From a checkpoint of a small self-supervised audio encoder (BEST-RQ): arch transformer.
Rows from block 3 of a small self-supervised audio encoder (BEST-RQ), named by matrix and row number. Rows with one number belong to one neuron. Each number is 128 + 32 x the weight over its row's rms, rounded and kept within 0 to 255. All counts start at 0. Numbers have three digits each.
After each neuron's rows are labels from the 100 clips, of 14976, where the neuron reaches its highest value: "top examples" is what is common among them; "loudest" is the band of the loudest frequency at the time of the peak. Only what is clearly more common there than usual is listed. The data: synthesized solo parts of chorales (CocoChorales). In brackets: how many of the 100, against the usual share in percent.
# fc1: MLP up (model.blocks.3.mlp.fc1.weight, 768x256), inputs 86-171
# fc2: MLP down (model.blocks.3.mlp.fc2.weight, 256x768, transposed), outputs 86-171

fc1.366:112128143158139105124080138096158156118133099100167130148085141159117185195136101157096136135049143102229120117109158097084086074132098090140144112115185139161101140093151142142128159104106182164115168091099131116110134110159145090084094136127154142117152156
fc2.366:172103134168174065062152155132181163133144115125171116126165149157145117145141098108070173081152179127078195127131149148125106195147119160112113081152116144125172087155117153159123089162138106095099139082081090125171087138194184182142155241113103164131130112
top examples: note F5 (40 vs 8.2); note D#5 (40 vs 9.1); clarinet (38 vs 9.1); instrument: trumpet (25 vs 8.3)
loudest: 500 to 1000 Hz (65 vs 25.9)

fc1.321:120181132127142140152119112145159146092108151166067147104163115159119133086137169148144110125116162141145106097125186128166140121097165102087101065141145135144109139147171122240155148143149194123160145117133124146106127222191124100127141087151097124175152159
fc2.321:089129169137166176119117074136113154121106186145147110153162138052156138115171078180134114169138093107130094081110129101157112125110125087147057125120153131080128177112151179109135113064121170162149080134164116131170162149120106137145084119118120121139204140
top examples: cello (99 vs 9.9); note C#4 (84 vs 11.9); note G#3 (40 vs 8.1); note A#3 (38 vs 10.3)
loudest: 250 to 500 Hz (96 vs 46)

fc1.564:129103117168116134087144129037168158138160156153132106108167118147083156254072131089172094167119193065090078118147124130151147091072132029132110126137094137130131114111181149105171139157100165206090054129158133141076154126202150107130102160143167123114053105
fc2.564:128084181219144187135096116152138147058196118206083122124191188127179119129061091145109101110126123110112136114151154174115140102059095195135132065075108138124137134162125108137091111076121176069137151140136114077137110139137145111112126110141100192091095157
top examples: bassoon (78 vs 8.5); note G#3 (62 vs 8.1); note A#3 (36 vs 10.3); note C#4 (29 vs 11.9)
loudest: 500 to 1000 Hz (61 vs 25.9)

fc1.148:125147118172159172131171145092084105095112121100104156126139154173123156132153210126102112135083161117118096173055187103139067146184146135199144126117084117075113121077159139118161238106127154114132163113119143106123177150160153132149118126099113094192167132
fc2.148:105163063085129059124135144142134188124135124142140085136115240150102103148129129165121138097143064167172110100117114145136079132117110092122132119092183079086114114113156130127164148139146126160137142135114139187108159105177096103163162097198206098106099133
top examples: clarinet (93 vs 9.1); note D4 (41 vs 12.4); note E4 (40 vs 8.8); note D#4 (37 vs 11.2)
loudest: 250 to 500 Hz (99 vs 46)

fc1.588:137123153162152175130184154109128133133158113149127168163085141155105153097090191099101129111102131120111135097160144101142133133119105109127112144196165157135103106129097132127210108091126144209140147088107163117148096142219150151186093128115122097165118123
fc2.588:127153110110147108118120115158155117153151150115162127159088109088157146174167176184132143092204148154168162100128128153148131120114131112094137132151061118101115142201044129178131105133122185167127073155189111204097105153106163122134126079180105112093140160
top examples: bassoon (97 vs 8.5); note A#3 (91 vs 10.3); note C4 (46 vs 10.5); note G#3 (38 vs 8.1)
loudest: 250 to 500 Hz (95 vs 46)

fc1.631:122129063074119121108174116096111053137116139149103161129128141165080170132096133120138127065060135099139108138147116121141088159093144120120113202158149118098128120125091184149134157098166139156083052152103154162115109117152097132151080078125157147188177158
fc2.631:150108092086148103111096131116084165176075079122158198202087108150157141124125162105179139100105103179108110147092063101146149159141133176115117199111124124096135111151088113067160166192153139087119133072129189141096072120172112127143117118128154099188116124
top examples: bassoon (80 vs 8.5); note D#4 (64 vs 11.2); note E4 (37 vs 8.8); note D4 (36 vs 12.4)
loudest: 500 to 1000 Hz (52 vs 25.9)

fc1.209:134137130094134132081141164108160197128110096140141148124150139106077184137138168119155133117124130145117132141105098142149183138071133113143131166187183146172169092027103136090154115160150077176137093185106142107172180116170117127114039148120133093138135101
fc2.209:132139150123175093141152135141175160095118178075124181146123171107174131135154085114128131133140186143104131161133148150131166090125092070120165120130157120071094168164121118200114084124084087122146094192124107120116106143141097096170096125138182045128086184
top examples: note C5 (45 vs 9.8); trumpet (40 vs 8.3)
loudest: 1000 to 2000 Hz (34 vs 11.4)

fc1.127:131118174108134089061128142150122058094134189162150066160163110085083153104158087143141117154076127117147139126096088146152137158119045068178179110166085135131129116130118116120111159125146123138097168124125163157156114121144138157169120155142135055194024124
fc2.127:091060078125124123225080115084114158209133144112143083116157142057090129154121101121154112117158146155147131080108109146199118079163110080140165150176098112129093096097141140151099104121165056099145183122161096121100112123130144149102107069166146113152146139
top examples: cello (99 vs 9.9); note A#3 (65 vs 10.3); note G3 (43 vs 6.2); note F3 (35 vs 3.8)
loudest: 250 to 500 Hz (77 vs 46)

fc1.226:120078123155146128137138123115102094093147143152101081147159109144051180146075113109097163134126124124109056114127123103156119141124150127146182118141082123163171097109168164094103187171122140173131145180136149106139139117146174160146119117093144118121171096
fc2.226:079135120111132145156152144086103089076156137124108142150180108153158165118131133179118069171150113119101140098149128089066170134137091075153162089090154108173077132117168109095211125139144166193094146154130143157128143144127146200145180121155126176129184126
top examples: note D#5 (65 vs 9.1); trumpet (55 vs 8.3); note C#5 (37 vs 10); instrument: flute (33 vs 8.7)
loudest: 500 to 1000 Hz (68 vs 25.9); 1000 to 2000 Hz (30 vs 11.4)

fc1.686:148103143109125182130136216100156093060116175166169203111177161118123148187144199181135156115103136141110134122066132133145219165132125081164126094136123139156165118117156128140126094110117098128100166155149165112127134146150135108152137129104168105122088157
fc2.686:129075127156101124099136146093108151206017140110122153185110072179130112144161175095095129123132117102092125168132089105154189181162087117129084156167199128068128150141054129096080189179113112129138181114098147102155191095159092083144125151088109123142186151
top examples: flute (89 vs 8.7); note G#5 (64 vs 4.2); note F#5 (44 vs 7.4); note F5 (42 vs 8.2)
loudest: 500 to 1000 Hz (69 vs 25.9)

fc1.80:128121084049146133108119128114105140126137146101137155130071152117099127165087140110110133144121132138107070077097110146160164104217158105143118204142121130098144054094129124110186130135139156123165060139146071131184118122148154106145124161147106062203109097
fc2.80:150081162112178156064113117129130142069072120007125111200127109086133125108114089092133129176130124145149110085166134075104131127187125117098111133131182064182111165162080130117079073102090151132176159095144132128123127139120156145107110125130092114168106093
top examples: clarinet (72 vs 9.1); note E4 (42 vs 8.8); note D4 (35 vs 12.4); note F4 (32 vs 9.2)
loudest: 250 to 500 Hz (87 vs 46)

fc1.54:141118112147153102101091170144111157081118081133105137175151139137111102194193129137135133138115117103142076125118096131137121105139066116130154090113116132130075113126175218136142163118150141113073145161114087183089145196172100164173121123094086155118096148
fc2.54:125136193123118148185189114166143132118140115140144151150107097105131135108126167130100139117206110039137129153178139119128146144130133145135142150134192045140147126110123162142131063160144108197087121184127080077158110118151153110079076123123155218130121124
top examples: cello (58 vs 9.9); note A#3 (36 vs 10.3)
loudest: 250 to 500 Hz (79 vs 46)

fc1.412:140116115150196162106121111109122112092143133160133064169119172118135201159127103132102162109134120150144118124133078153150132115108130121095113126152181110205100107127147167199150127190132104144147149144057159120121120110128095099132117065138133108120149090
fc2.412:146185112141102091166069137055051140184117123125076136111182143117063161132112091163157142169118092115118108081155131154110102099142141077200150137126077102138136157053202152083113165168179089128147080151158130131101128170114067155154133135130121145051125123
top examples: note D#5 (61 vs 9.1); flute (52 vs 8.7)
loudest: 500 to 1000 Hz (69 vs 25.9)

fc1.657:087107132104146126140116107078134080116143078192156120131120142200128104137141136109149060164090115171114117100138184048109128134174131059129172103123167143085105023142139106136150136179172149102108166132071176100146114177127160073137140146104120132090103145
fc2.657:152115099128105158119177131062095123121136113137254069086097111132119119155109157089134125121160120105102146154147125143101108090171125130115127125176136116130102121143098124155073128115144139146084111137074184165124140066140130160223105110109169144134050063
top examples: flute (99 vs 8.7); note D#5 (58 vs 9.1); note C#5 (48 vs 10); note E5 (41 vs 7.9)
loudest: 500 to 1000 Hz (90 vs 25.9)

fc1.394:110145089080083090187138077077149071120118170115119090152098104087102087158178098105138129175128136111098052121063140125174156135170101104115151138121139130160079140122084163119111176193129099161090140081140138167121133141123121148109141155136149159060157152
fc2.394:119066179124148083110110140128104198158125138099175104148168121184173179177145138159094101106146157116087100101150076091125148063136150098124122177169159144151149130128097065101128174104139095104123138087149125160112106095120119125146024127114084155162131109
top examples: viola (66 vs 8.4); note D#4 (46 vs 11.2); note F4 (32 vs 9.2); note E4 (26 vs 8.8)
loudest: 250 to 500 Hz (81 vs 46)

fc1.268:155080141093156114074123112130143058059153126145112063088153114089088143148187072135121153106116101145078077105122115123134094118123139119098132093130157108119153092110187164215129084152119112120123086208126122144122125131116153075140115101153139112181143102
fc2.268:117101134124114161155118129129099141107224103115044156087176159115140194113098121196088115103144123102162090126143166123118157073119115120112173086128092082196116119057171116082175151126147087152152175171112128175138158154069134166171077090088182185090165134
top examples: note D#5 (85 vs 9.1); flute (78 vs 8.7); note F5 (51 vs 8.2); note F#5 (39 vs 7.4)
loudest: 500 to 1000 Hz (95 vs 25.9)

fc1.689:138102090098133092073115103118138133115109185104127125130142121177119160137176130140152077114137147135148100122113069142103136136105133137144071112146123121119099157120110152176107102136119181119096103148100184151148136135189149133140101111179145137190148184
fc2.689:113226070070114066112126120153080126213106140156126156128111171157153122104124133104118153178162173158155142153202156141160169134102176124125151157106106102111091150118120136129148090142146131146113080102111156120107126115144146140123105142105136136061173145
top examples: trumpet (84 vs 8.3); note E5 (80 vs 7.9); note F#5 (36 vs 7.4); note D#5 (27 vs 9.1)
loudest: 1000 to 2000 Hz (32 vs 11.4)

fc1.434:072115078102096098121118152070111111152059142082128127176137126158086181150172108128166086177086226086133116070115109142117132133104141070172176094121102174104073067151187166115186084121106121110121136141148148189144143175152097121155132134126168129121101173
fc2.434:159070067130068164130149139116148100119057121128069114133135114121120084145060113100111128126145185137138135133115161127151109136128095151148135124134013121146140176141128123172146139131143148130138139122108088176095113165156141132099064080120190133178117113
top examples: note F#5 (99 vs 7.4); flute (93 vs 8.7); note E5 (38 vs 7.9); note G#5 (29 vs 4.2)
loudest: 500 to 1000 Hz (100 vs 25.9)

fc1.146:103090112147167108041080124165156130105136126132088120168129084172100138126185098079178128168073153139176114123097087144100138136163107138197134099169123093091111127061124154129144168097156109121104139078132153117146165126177158165138103132096133061194119157
fc2.146:131126128085130139165164182095091088076139114123130157107080061086133134126077109123081106139189070085116101109134104151142147076087195114102190133085157122135154111141182117183122086114132163106113063164138112137097057111113194131167205077094160137075142121
top examples: clarinet (86 vs 9.1); note G#4 (34 vs 9.4); note G4 (27 vs 7.3)
loudest: 250 to 500 Hz (71 vs 46)

fc1.151:109158145109124108095190147110155193128150179166150116120131120153086127141106087093172152135067150101150121111076116144128123162150124123164139152138170138191169101098099155134174110174190183127159148129098134122155162111207162107153116145128113124156107131
fc2.151:130162082144114132142161196093149184126137136102119097151158120153150153113149126148141140155147109117087127133107081157119116163092092150113197155111083194079088079151129081055098115136137124177166121130109167100157122146201112118148058161070090153169126139
top examples: trumpet (93 vs 8.3); note E5 (52 vs 7.9); note D5 (48 vs 8.1); note C#5 (35 vs 10)
loudest: 1000 to 2000 Hz (60 vs 11.4)

fc1.666:128132137127102105128150137071147130143100119154093109116131134098110040128155163133152190163066156106062111154117129070121163104090048087150170147049118086103099112138103135091147088120090118181127157089138156149141145182140050143131159117099116177151128156
fc2.666:146093158142094070133184118106096136139150135106105150153106149139142089113101087129142139126225136172163110104154151090104125125136121119092188123155065145142205110200108128092142134140142107055117148131108123129109114167121108161126115122113140120072198112
top examples: viola (59 vs 8.4); note F4 (36 vs 9.2); note B3 (33 vs 9.4); cello (32 vs 9.9)
loudest: 250 to 500 Hz (83 vs 46)

fc1.461:133102120101128133159094111113098128147102144088163116207112163166146156168143153131149148177120161139110113100161088152088147145186133102155205154116098119127108114144136199107149115109123103147131109183160069163128183180151094159147088130115131152096101131
fc2.461:147141140121139120168136126101111149115052090110147170124072091136128154109145101150095124123141230118095134178129148160157132127150165167153114137065007141144187139159136118119142136141166122156138120141136117124093102126137161132129095110097120159125154098
top examples: note F#5 (99 vs 7.4); flute (95 vs 8.7); note E5 (59 vs 7.9); note G#5 (39 vs 4.2)
loudest: 500 to 1000 Hz (98 vs 25.9)

fc1.729:104109154148153077132099118149130090076145105144117104109090072161086099149155113096142133097165167122110098122142139145120117141151124137133137086118176110165146093084115128116159098136146075112140109113111160118167106150175145102160120150071106146190139065
fc2.729:152073095160151115166071197164106118135170057120136117141101177147173095145102138132139182147162114108144101145154145139122162196134127100138157045112143134093120102184090146095191145144138112118103177087148107159090057186089125122140137141177166144092124126
top examples: note D#5 (56 vs 9.1); trumpet (55 vs 8.3); bassoon (34 vs 8.5)
loudest: 500 to 1000 Hz (89 vs 25.9)

fc1.516:081075089168130117077119146118142130128109127089163175139153133116104105177122172123145109112097111113135114139122111120108115115115100141128108122130145138070130162123185147107121101098104185255088094102142197116092078149184150110186106135100117101160129082
fc2.516:134139094178101137154201132150116164139102103109142092113100120119115157099109159153124109151118107099187150136140124117121157106107092194102088115127112126111166139136145119131165149063138133145108165136125158121177125119141106175133055170081066188143126109
top examples: trombone (28 vs 7.2)
loudest: 500 to 1000 Hz (52 vs 25.9)

fc1.286:139113189155136065154162172120085131135074135173171130166147155094122148101144124098127104080147219109126084174137175110121147146156061108142097092093099097178132116056092178112081117124076099108138095139100166097157088127131080121115069163094102177165109125
fc2.286:079143059133146174131125078119128168162150090134157113155146136123131148112134141159173155164203128138153116099153095142142082148092161121140193181133126135075150164172087177179093175173103210148098127169144107134102129120144086137107155070169100136096144116
top examples: note A#4 (99 vs 10.6); oboe (94 vs 7.4); note C5 (45 vs 9.8)
loudest: 250 to 500 Hz (88 vs 46)

fc1.556:066079088111121153131117170104146171149053148078102085151093106122125137141149056114171092144100133154173139141027121165114107075079093116131111108179094132118144124073147183140141101115098095127153160182122132189137214101142084169140106139146128127085119135
fc2.556:094115136134115074116092128100164161156090174144074142140117110156166158123159146131068150151132155107125086070160186146092096046175146087126116123121110102144137188142118105144160150156074135161157143121134106133118123206146102093092137088130087093178152185
top examples: note F#5 (33 vs 7.4); clarinet (33 vs 9.1); note F5 (30 vs 8.2); note G5 (28 vs 6.5)
loudest: 500 to 1000 Hz (56 vs 25.9)

fc1.732:105166138081113110097162111133123161143076129087127103123129137220045141124178147131131096141110155051104099136076138116122129136086144090185114099146163120155132139070147178148123133122141092124091134136123151181084150118168086132171134154126160166186161133
fc2.732:132160130163171146116186112161048162124117143117136148108075100096145169070127090164082095058213067136096159106124177130133111082102135151101046212116119103158170052140194081123167136145146154133116085124120160117117124147097121157126131110120189162141145106
top examples: bassoon (77 vs 8.5); note D4 (57 vs 12.4); note C#4 (45 vs 11.9); note A#3 (31 vs 10.3)
loudest: 250 to 500 Hz (76 vs 46)

fc1.185:153078127120082166152126098089107124128131165118094162117166123072069162186152136150157094181157112146152100185125138137133130133136169113152115096174134113139128145112156155220094116132091135105086113157148120091179165104135112108132132110180133126117194196
fc2.185:077156135129127106120126153119095108137018090131072112149100171174140082120085148217077141143175121174126165110192148082113108119150119150146127143108095030166119195180117107126121181157125133100086118051097117086086099176068159105071173087139158144113132102
top examples: note F5 (91 vs 8.2); note D#5 (66 vs 9.1); flute (52 vs 8.7); instrument: trumpet (43 vs 8.3)
loudest: 500 to 1000 Hz (80 vs 25.9)

fc1.683:173147159183107144132144125129135136092154184138199158136163149093098187097111147091116063058090136097164112142110111171144134126149116141135084129144062122155158129094103121089101158079153176117144067098150157108192126128145163140115125150115126156193078137
fc2.683:098087169103125164157122127101128108113133154110104192145139076154144073098118141113134062132173114118106146193126093115160149097147110151127104185163132113103108133152097074131150180086152172134120096139081124125121110142169140168106122121113151123139159127
top examples: clarinet (45 vs 9.1); note A4 (31 vs 8.2)
loudest: 250 to 500 Hz (78 vs 46)

fc1.285:130106116082156166103116154144148094142063078139090071105105154133088158151099161154105131132112133117065131032137134110146112110163095062117164184156092102126106079146119146104156126141192118170106130121112143157092107119225118149187108108058147133120119137
fc2.285:090154135103090106132138081132062177145129170165161176141076142094125102083178126153103176131207116102157132042149089152149130121108106150098152155116105144086108123088071176129119160128126136145136132145222108172076090150106146134112124066124136174120125132
top examples: bassoon (97 vs 8.5); note B3 (67 vs 9.4); note A#3 (49 vs 10.3); note C4 (43 vs 10.5)
loudest: 250 to 500 Hz (94 vs 46)

fc1.30:100145093157155128079189098100190162094093117109124164119120113129097090156091100113165133127103168082171115152138132070120171163108113119129186150099157136170180159066112159165078119166164189149150118160113149126126135155182114117176135126080098131161127132
fc2.30:100128212126167151067136080114115088067147122158097083160148096165168139184129106144151094153199140091103093196168094076108097154099058147126116180127173167114166147139173186098115116134120165142103129073121136062107097099182156127159103166109155095170139111
top examples: trumpet (50 vs 8.3); note G5 (34 vs 6.5); note F5 (27 vs 8.2)
loudest: 1000 to 2000 Hz (30 vs 11.4)

fc1.314:079136097110131204122060129105034128089125148103101133140119131102098151209074120126185100170136170106127081098112127135121127080167160126123164145166102134116173135091193148187163148146096172153156116150134093095089163113176168146159143138087133145171149129
fc2.314:146062138085117135064123122133156126145145093016178121119082092079129148132088054099126170157137104129183185094152078103088130133133112118118094135180183089163137125141161156157112098082127127142134170099150149133114112108139120178099105138123115115151104139
top examples: clarinet (97 vs 9.1); note F4 (97 vs 9.2); note D#4 (37 vs 11.2); note G4 (29 vs 7.3)
loudest: 250 to 500 Hz (97 vs 46)

fc1.744:132116063104132156087194152131115105140078170097094097130082082165060133129175150115139157189118100043114103136106154039158203179119080095155109105157146098124092173104120117148103108120106110163043067149118173132126134146164091144156123142083151142173127148
fc2.744:142170170097103096183167161079132087138123137181113168166102156137166116134105129167134139123169104146127092129163121156153090119074093069143125164089159161139170056146154142125110131128149103125111098059127154106170059120103039125116062131146128087048180152
top examples: trombone (99 vs 7.2); note F4 (91 vs 9.2); note D#4 (79 vs 11.2); note F#4 (30 vs 8.7)
loudest: 1000 to 2000 Hz (86 vs 11.4)

fc1.527:150096162098134070120104131118140114115091129094059104097136083101114100167128128138111163116096080099133059149161188085115134115218126134129121094150151133137158152098122124180057152174145106150081121171130080118081179131099106077142069105117117089086121156
fc2.527:163134209120168135116167138102107130098072080074133148086124127164137127119146159204157115105145127142089167129167153082098123158094081145129113093132137084131111135123109079140119111110150148097116151054152141121099077158097124088156126136150130131143100076
top examples: note F5 (100 vs 8.2); note D#5 (61 vs 9.1); note G5 (37 vs 6.5); trumpet (35 vs 8.3)
loudest: 500 to 1000 Hz (93 vs 25.9)

fc1.617:134116121108158152185128055117159138156086144129104156088102114123091116113165119148111087142085126102170046175071149173135137097188145104148146083150139136110080132087123149129146131060098107131144164135050080093160149163142100115100091095134094151149174182
fc2.617:151126077073137122141139154132133133138073152139132081157130118058069111153118111183204153115128121145143104134077157097073143113120171096183151119154137073099123128091131180156149072118084084111190129201130069152070128166095104165195176128187152056098164162
top examples: note C#4 (43 vs 11.9); bassoon (37 vs 8.5); clarinet (29 vs 9.1)
loudest: 250 to 500 Hz (71 vs 46)

fc1.266:094128160127148132076113165129127120107102108129138132177161154112062136146095127158084122139101113143130136110130187140112110129136161126243103111116172149121132168118156166185086166150127130138043091117105189103105114173130144087191145098132108133123119127
fc2.266:146139118089090159165149072112109139164109128092192173101057170160133000134145221110141147106191102141142155153182148082143131128129132138088107157163124152074136124187119147121146094119113142102153135108111121114114138092097210099112132153147039172077148119
top examples: trumpet (95 vs 8.3); note C#5 (58 vs 10); note D#5 (47 vs 9.1); note F5 (36 vs 8.2)
loudest: 1000 to 2000 Hz (69 vs 11.4)

fc1.163:064095059160122136056119122068137161128155109123158074181109153140128145197085146120145134180114143093111074106119149075142159169175118103157118119153125134080160173116154159145173154112114141234132132156140089126129146204194140162139120101184148135141088098
fc2.163:115054147162155174112116086150125166101203143159109084168146147122137131134057108133114109086172074096175108108164096150112119121145087166140129125103149096149120166189140114138116166096118104043112149201139068148118124127163133131140094097146139139154094114
top examples: note C5 (56 vs 9.8); note A#4 (37 vs 10.6); horn (32 vs 7.2)
loudest: 500 to 1000 Hz (77 vs 25.9)

fc1.218:132040129121131154152108103046122161176123101153102092122118151130070130180130089151063178151147120062153093125095088135123092126192111045145139099164115143118122132098120115125092124101124090103087147128118078152184141148134096115103055102115146142148149118
fc2.218:119164209101151118110127131130118100148126111106081119095112136159149098059127164207089217126166086142138154150128144107136099118132146188072125104112087039178109163151161133109099071144102124101088152104132160102111130170035112132055119087136101159137095084
top examples: note F5 (96 vs 8.2); flute (88 vs 8.7); note D#5 (55 vs 9.1); note G#5 (26 vs 4.2)
loudest: 500 to 1000 Hz (99 vs 25.9)

fc1.479:075140074160138166195139071115148172134065126076107137177013162193114128143111168140179126156131130142159128099148116113128098118128100097144179113149119122104127091080159128187167150141116194162159150139171082141155189150163104116121089075196138117096119163
fc2.479:095111160109138160135092104130120137120099140156100171128100179096146097112123120118130125126114161128098098134089160129155149096101136131171149163116107164201133127123080145100140110130105125149154093114136113130106093165136197109129181127088161122102138097
top examples: note F#5 (59 vs 7.4); flute (52 vs 8.7); note G5 (33 vs 6.5); note E5 (27 vs 7.9)
loudest: 500 to 1000 Hz (57 vs 25.9)

fc1.521:113075125154141086100178117145102133127145074147094137120112128139134128188103120099187147164075150150125117100061113129124121086064160153134122090197172148144130103101119124181192107163126203122127147170159152124113066156150190083098112120160103090113065120
fc2.521:142179144081112106190105147093088094121120150121195107129066166118108138110129169138099151137174160170119153066154142131155156075108096088092083142180145133062132055155103144079136098097060136147202125083150163129147153181136095127106111143150166079100129185
top examples: trumpet (48 vs 8.3); note F#5 (44 vs 7.4); violin (41 vs 13.7); note E5 (31 vs 7.9)
loudest: 1000 to 2000 Hz (30 vs 11.4)

fc1.8:158114079100137075107180100113154161151120125128094171143099155133093130120142127133160099121124137086077136108123089114112080180149135123167090103103164155093115095133176153138172049096164144141124104168122079133157162100205172173178131131153114131158149107
fc2.8:132110126148091207167100144068154143148136131162122079168133148116143116216053102144139154148145158143165075074092081111103130144127084064137165080108168162108097147137119171132113130139112092102145174160125109106149095123116101116090098059151142135093104161
top examples: bassoon (74 vs 8.5); note A#3 (74 vs 10.3); note G#3 (41 vs 8.1); note C4 (31 vs 10.5)
loudest: 250 to 500 Hz (91 vs 46)

fc1.28:101097163118081146160098199137090103114019123080091128129168189105102126175114123146143140092117104133121122105092143150109149103136130136116126127177129099118117122152191110099132110117157134179145068171132132142067164160127090141145081168117114090135094132
fc2.28:122108089132163118099137155118144111138008080085072116178119115135150127161148133097093113155097171125153086142139073105132095184129153132100167110093097142053125079182207109135102081118129131132135164136080081149192101123161130091146085149120069134138095130
top examples: note F5 (66 vs 8.2); violin (51 vs 13.7); note G5 (45 vs 6.5); note D#5 (44 vs 9.1)
loudest: 500 to 1000 Hz (82 vs 25.9)

fc1.625:087190127154128170188168109125063132104156113122153167127044109137083088139138164121151153171153148105101036102148151063123194136111062115127160162139187166164123096076097112147133134126143106158166187134085121118105125158167093111163122173089164107123148095
fc2.625:100133103107138202136069174165151169115154130113080113111135124143141084129045160152154165166099124140186099058121092144104095083173124184116159102113115156121112110148132081131130140135150152054135117140132133133135119128230125099133128107123102141127100095
top examples: trumpet (32 vs 8.3); note E5 (30 vs 7.9); oboe (25 vs 7.4)
loudest: 1000 to 2000 Hz (28 vs 11.4)

fc1.547:108120133125171102083128116163162156096134064171148044112096105213112155100150154120145097171138205098145129043129106103125066116171105036134143100104095117116080102133105139137152117146074144111093124189106120197129104151142124151154092119115147173112108106
fc2.547:106159165084134151146136115118114137096200152138163131095168089092175137122123156135129104079104132109164113087167142161134140069126119150084070106149158091200187131142148137154094139100154093147143131135130168144067176072059109161095132083128156120144142153
top examples: flute (100 vs 8.7); note E5 (63 vs 7.9); note D#5 (46 vs 9.1); note F#5 (40 vs 7.4)
loudest: 500 to 1000 Hz (96 vs 25.9)

fc1.529:087143147139112126110163127134164175082139121145161107127118091087122091101093119136150160169123150083171105142158092126092137118165104113201158107194067173099196152115141149170134161094147128111123178147129092160145102143165133179184126054135115073097104123
fc2.529:081108085078100076165157130084126142162090082161161121131072205129141116186107133100138147141177109138145117113118091190186133138094115123136147114106182066123147126112094100149128112111125098134120137148164108184102099127124118098110151148124118163124160174
top examples: note D#5 (37 vs 9.1); note C5 (35 vs 9.8); clarinet (33 vs 9.1); note F#3 (30 vs 5)
loudest: 500 to 1000 Hz (66 vs 25.9)

fc1.194:091113122112156151062149121113133106061136131139139140128127100126093190119207104161068060101131127143107082096170149093139135121113109104122108122120148125140138070138162167203146118102104104186106125152079162160098175118148143125119154140097145142136170112
fc2.194:114133087091141086123108205095138133122199159119085165140232095139153183124094123149154155120155153081152117074139141156156120125103183124139159126053083098152123098119202113110146095130185115166144133228105159147094164137121122171176169086129112155078115137
top examples: flute (92 vs 8.7); note D#5 (88 vs 9.1); note F5 (51 vs 8.2); note C#5 (40 vs 10)
loudest: 500 to 1000 Hz (97 vs 25.9)

fc1.120:128109088148122145116107112134111152084114123136113102148162112140090136122120135127101222121097135078094091141132072162116155120137071128179109127122079134174135134098115132080115148129120151151079099154139104147178176135151131160169122136094147159114169057
fc2.120:111101158163114149164133089195120098099152102067129146107042153145163134125090116155160148115137113185147120142137136092127173060122082153123146136104113076132138147114140110105147159168125107162178185177167138160127131164056159194141092146145184122082120132
top examples: note F5 (64 vs 8.2); trumpet (63 vs 8.3); note G5 (42 vs 6.5); note D#5 (32 vs 9.1)
loudest: 1000 to 2000 Hz (47 vs 11.4)

fc1.330:125129166153148148086130065149191075110118163082118151121092146139054117177133041163101083144104180087144107154071172093124148169118126104193144137110137098139064151075130135108074137153157082095102164093099122134166181102134149132126100173063137124111183167
fc2.330:143087164135097104133168092187085128105142123134148187138109122131169087098132051157128085135174137147077143140086118078046161134138131124128128121143110144184144109157106182099132153193126206102103168124185125132098162185149156171131185178160143112118159151
top examples: trombone (81 vs 7.2); note C#4 (80 vs 11.9); note D4 (46 vs 12.4); note D#4 (29 vs 11.2)
loudest: 250 to 500 Hz (81 vs 46)

fc1.335:082109098107147140095077129119142173109128103128149101131096132128092143202148188152104197119170133110193103099115114170153120095176136087137171135098147146152128144122162132163186120095094135155116169152093108178098143168163164138169129120146132194149148065
fc2.335:159116138116126136117154068154085126172107120105123143149096075073129103154138120124206114151096125107088124124119035179156191134081119162130151151089153183153153116078123108123112032133083108150122112146146150115125144031111129035146099143061173087201161094
top examples: note C#4 (30 vs 11.9); clarinet (26 vs 9.1)
loudest: 250 to 500 Hz (71 vs 46)

fc1.382:104154125150173047076139157093089122145109175110127109159167172123079213150208123162108098104124160082207105091140154124119120138152154064189142097095091133172109125123163117160117126141105108129086085141131186162097119111130164155188096152116155062100112127
fc2.382:141126134086139126093130082154109161107098146173084093103130166113124150133113139087087162131139144065073116169098112156131126112104161173073050117148154135073183138132121180129110112096171087129167132112100092105159118134133166131155165120151143138205132127
top examples: note F#5 (90 vs 7.4); flute (89 vs 8.7); note E5 (48 vs 7.9); note G#5 (36 vs 4.2)
loudest: 500 to 1000 Hz (98 vs 25.9)

fc1.88:087100129144156109094136116137135107176100106109143165150120137128103194154133136105151070186079101174168135101150129049123185185151083085147115090125162097080118154110189156132117085123135130155116178135143165094153123090162153074142116094132158045160123158
fc2.88:107067073099141118115100164182064108162154126169119102137127129154094119199095087101103100158169128066121124111143135143138130120116100155133143131122099120181160074064108175152116081093092075144111100145139089182112048160160123136170059135107127180179081130
top examples: trumpet (69 vs 8.3); note F#5 (43 vs 7.4); note G#5 (37 vs 4.2); note A#5 (31 vs 1.4)
loudest: 1000 to 2000 Hz (37 vs 11.4)

fc1.388:098139092061110099110080132110135098133104142124116153138137100125061188206130079146122127130121160131226105081138097123077160123108137131130179107163096064124085109120175148108186103114113124137116128185171139156090117137150199177118126136102110142101103155
fc2.388:121151168108175114168123107106153111097057175067014120061116131128153099088140102164098163129155131154112122116119134138128068111147149128071099158131098167129142096139148067139164092158163115064167117175144114095134137150127149119101095116172154114058064094
top examples: note F#5 (91 vs 7.4); trumpet (61 vs 8.3); note E5 (42 vs 7.9); note F5 (32 vs 8.2)
loudest: 500 to 1000 Hz (78 vs 25.9)

fc1.665:128091133099139121125199145140080119116089114163135129121140151112014067141125097132131110125123123101091122182128100103128171133154036123148111130132097100141116142110060202082108089094128113138075107096128161157143094120159075165159126184105143145144084054
fc2.665:122172148088161143118116138125157056137082111085128089179164180149125175191104168146122062181136112131139106046130161105105110199115073107123152113117105075089121132093149166138098114126068145183106135142109126157143088112169092114128118107154094130135136156
top examples: cello (82 vs 9.9); note A3 (77 vs 8.7); note G3 (34 vs 6.2); note A#3 (26 vs 10.3)
loudest: 250 to 500 Hz (92 vs 46)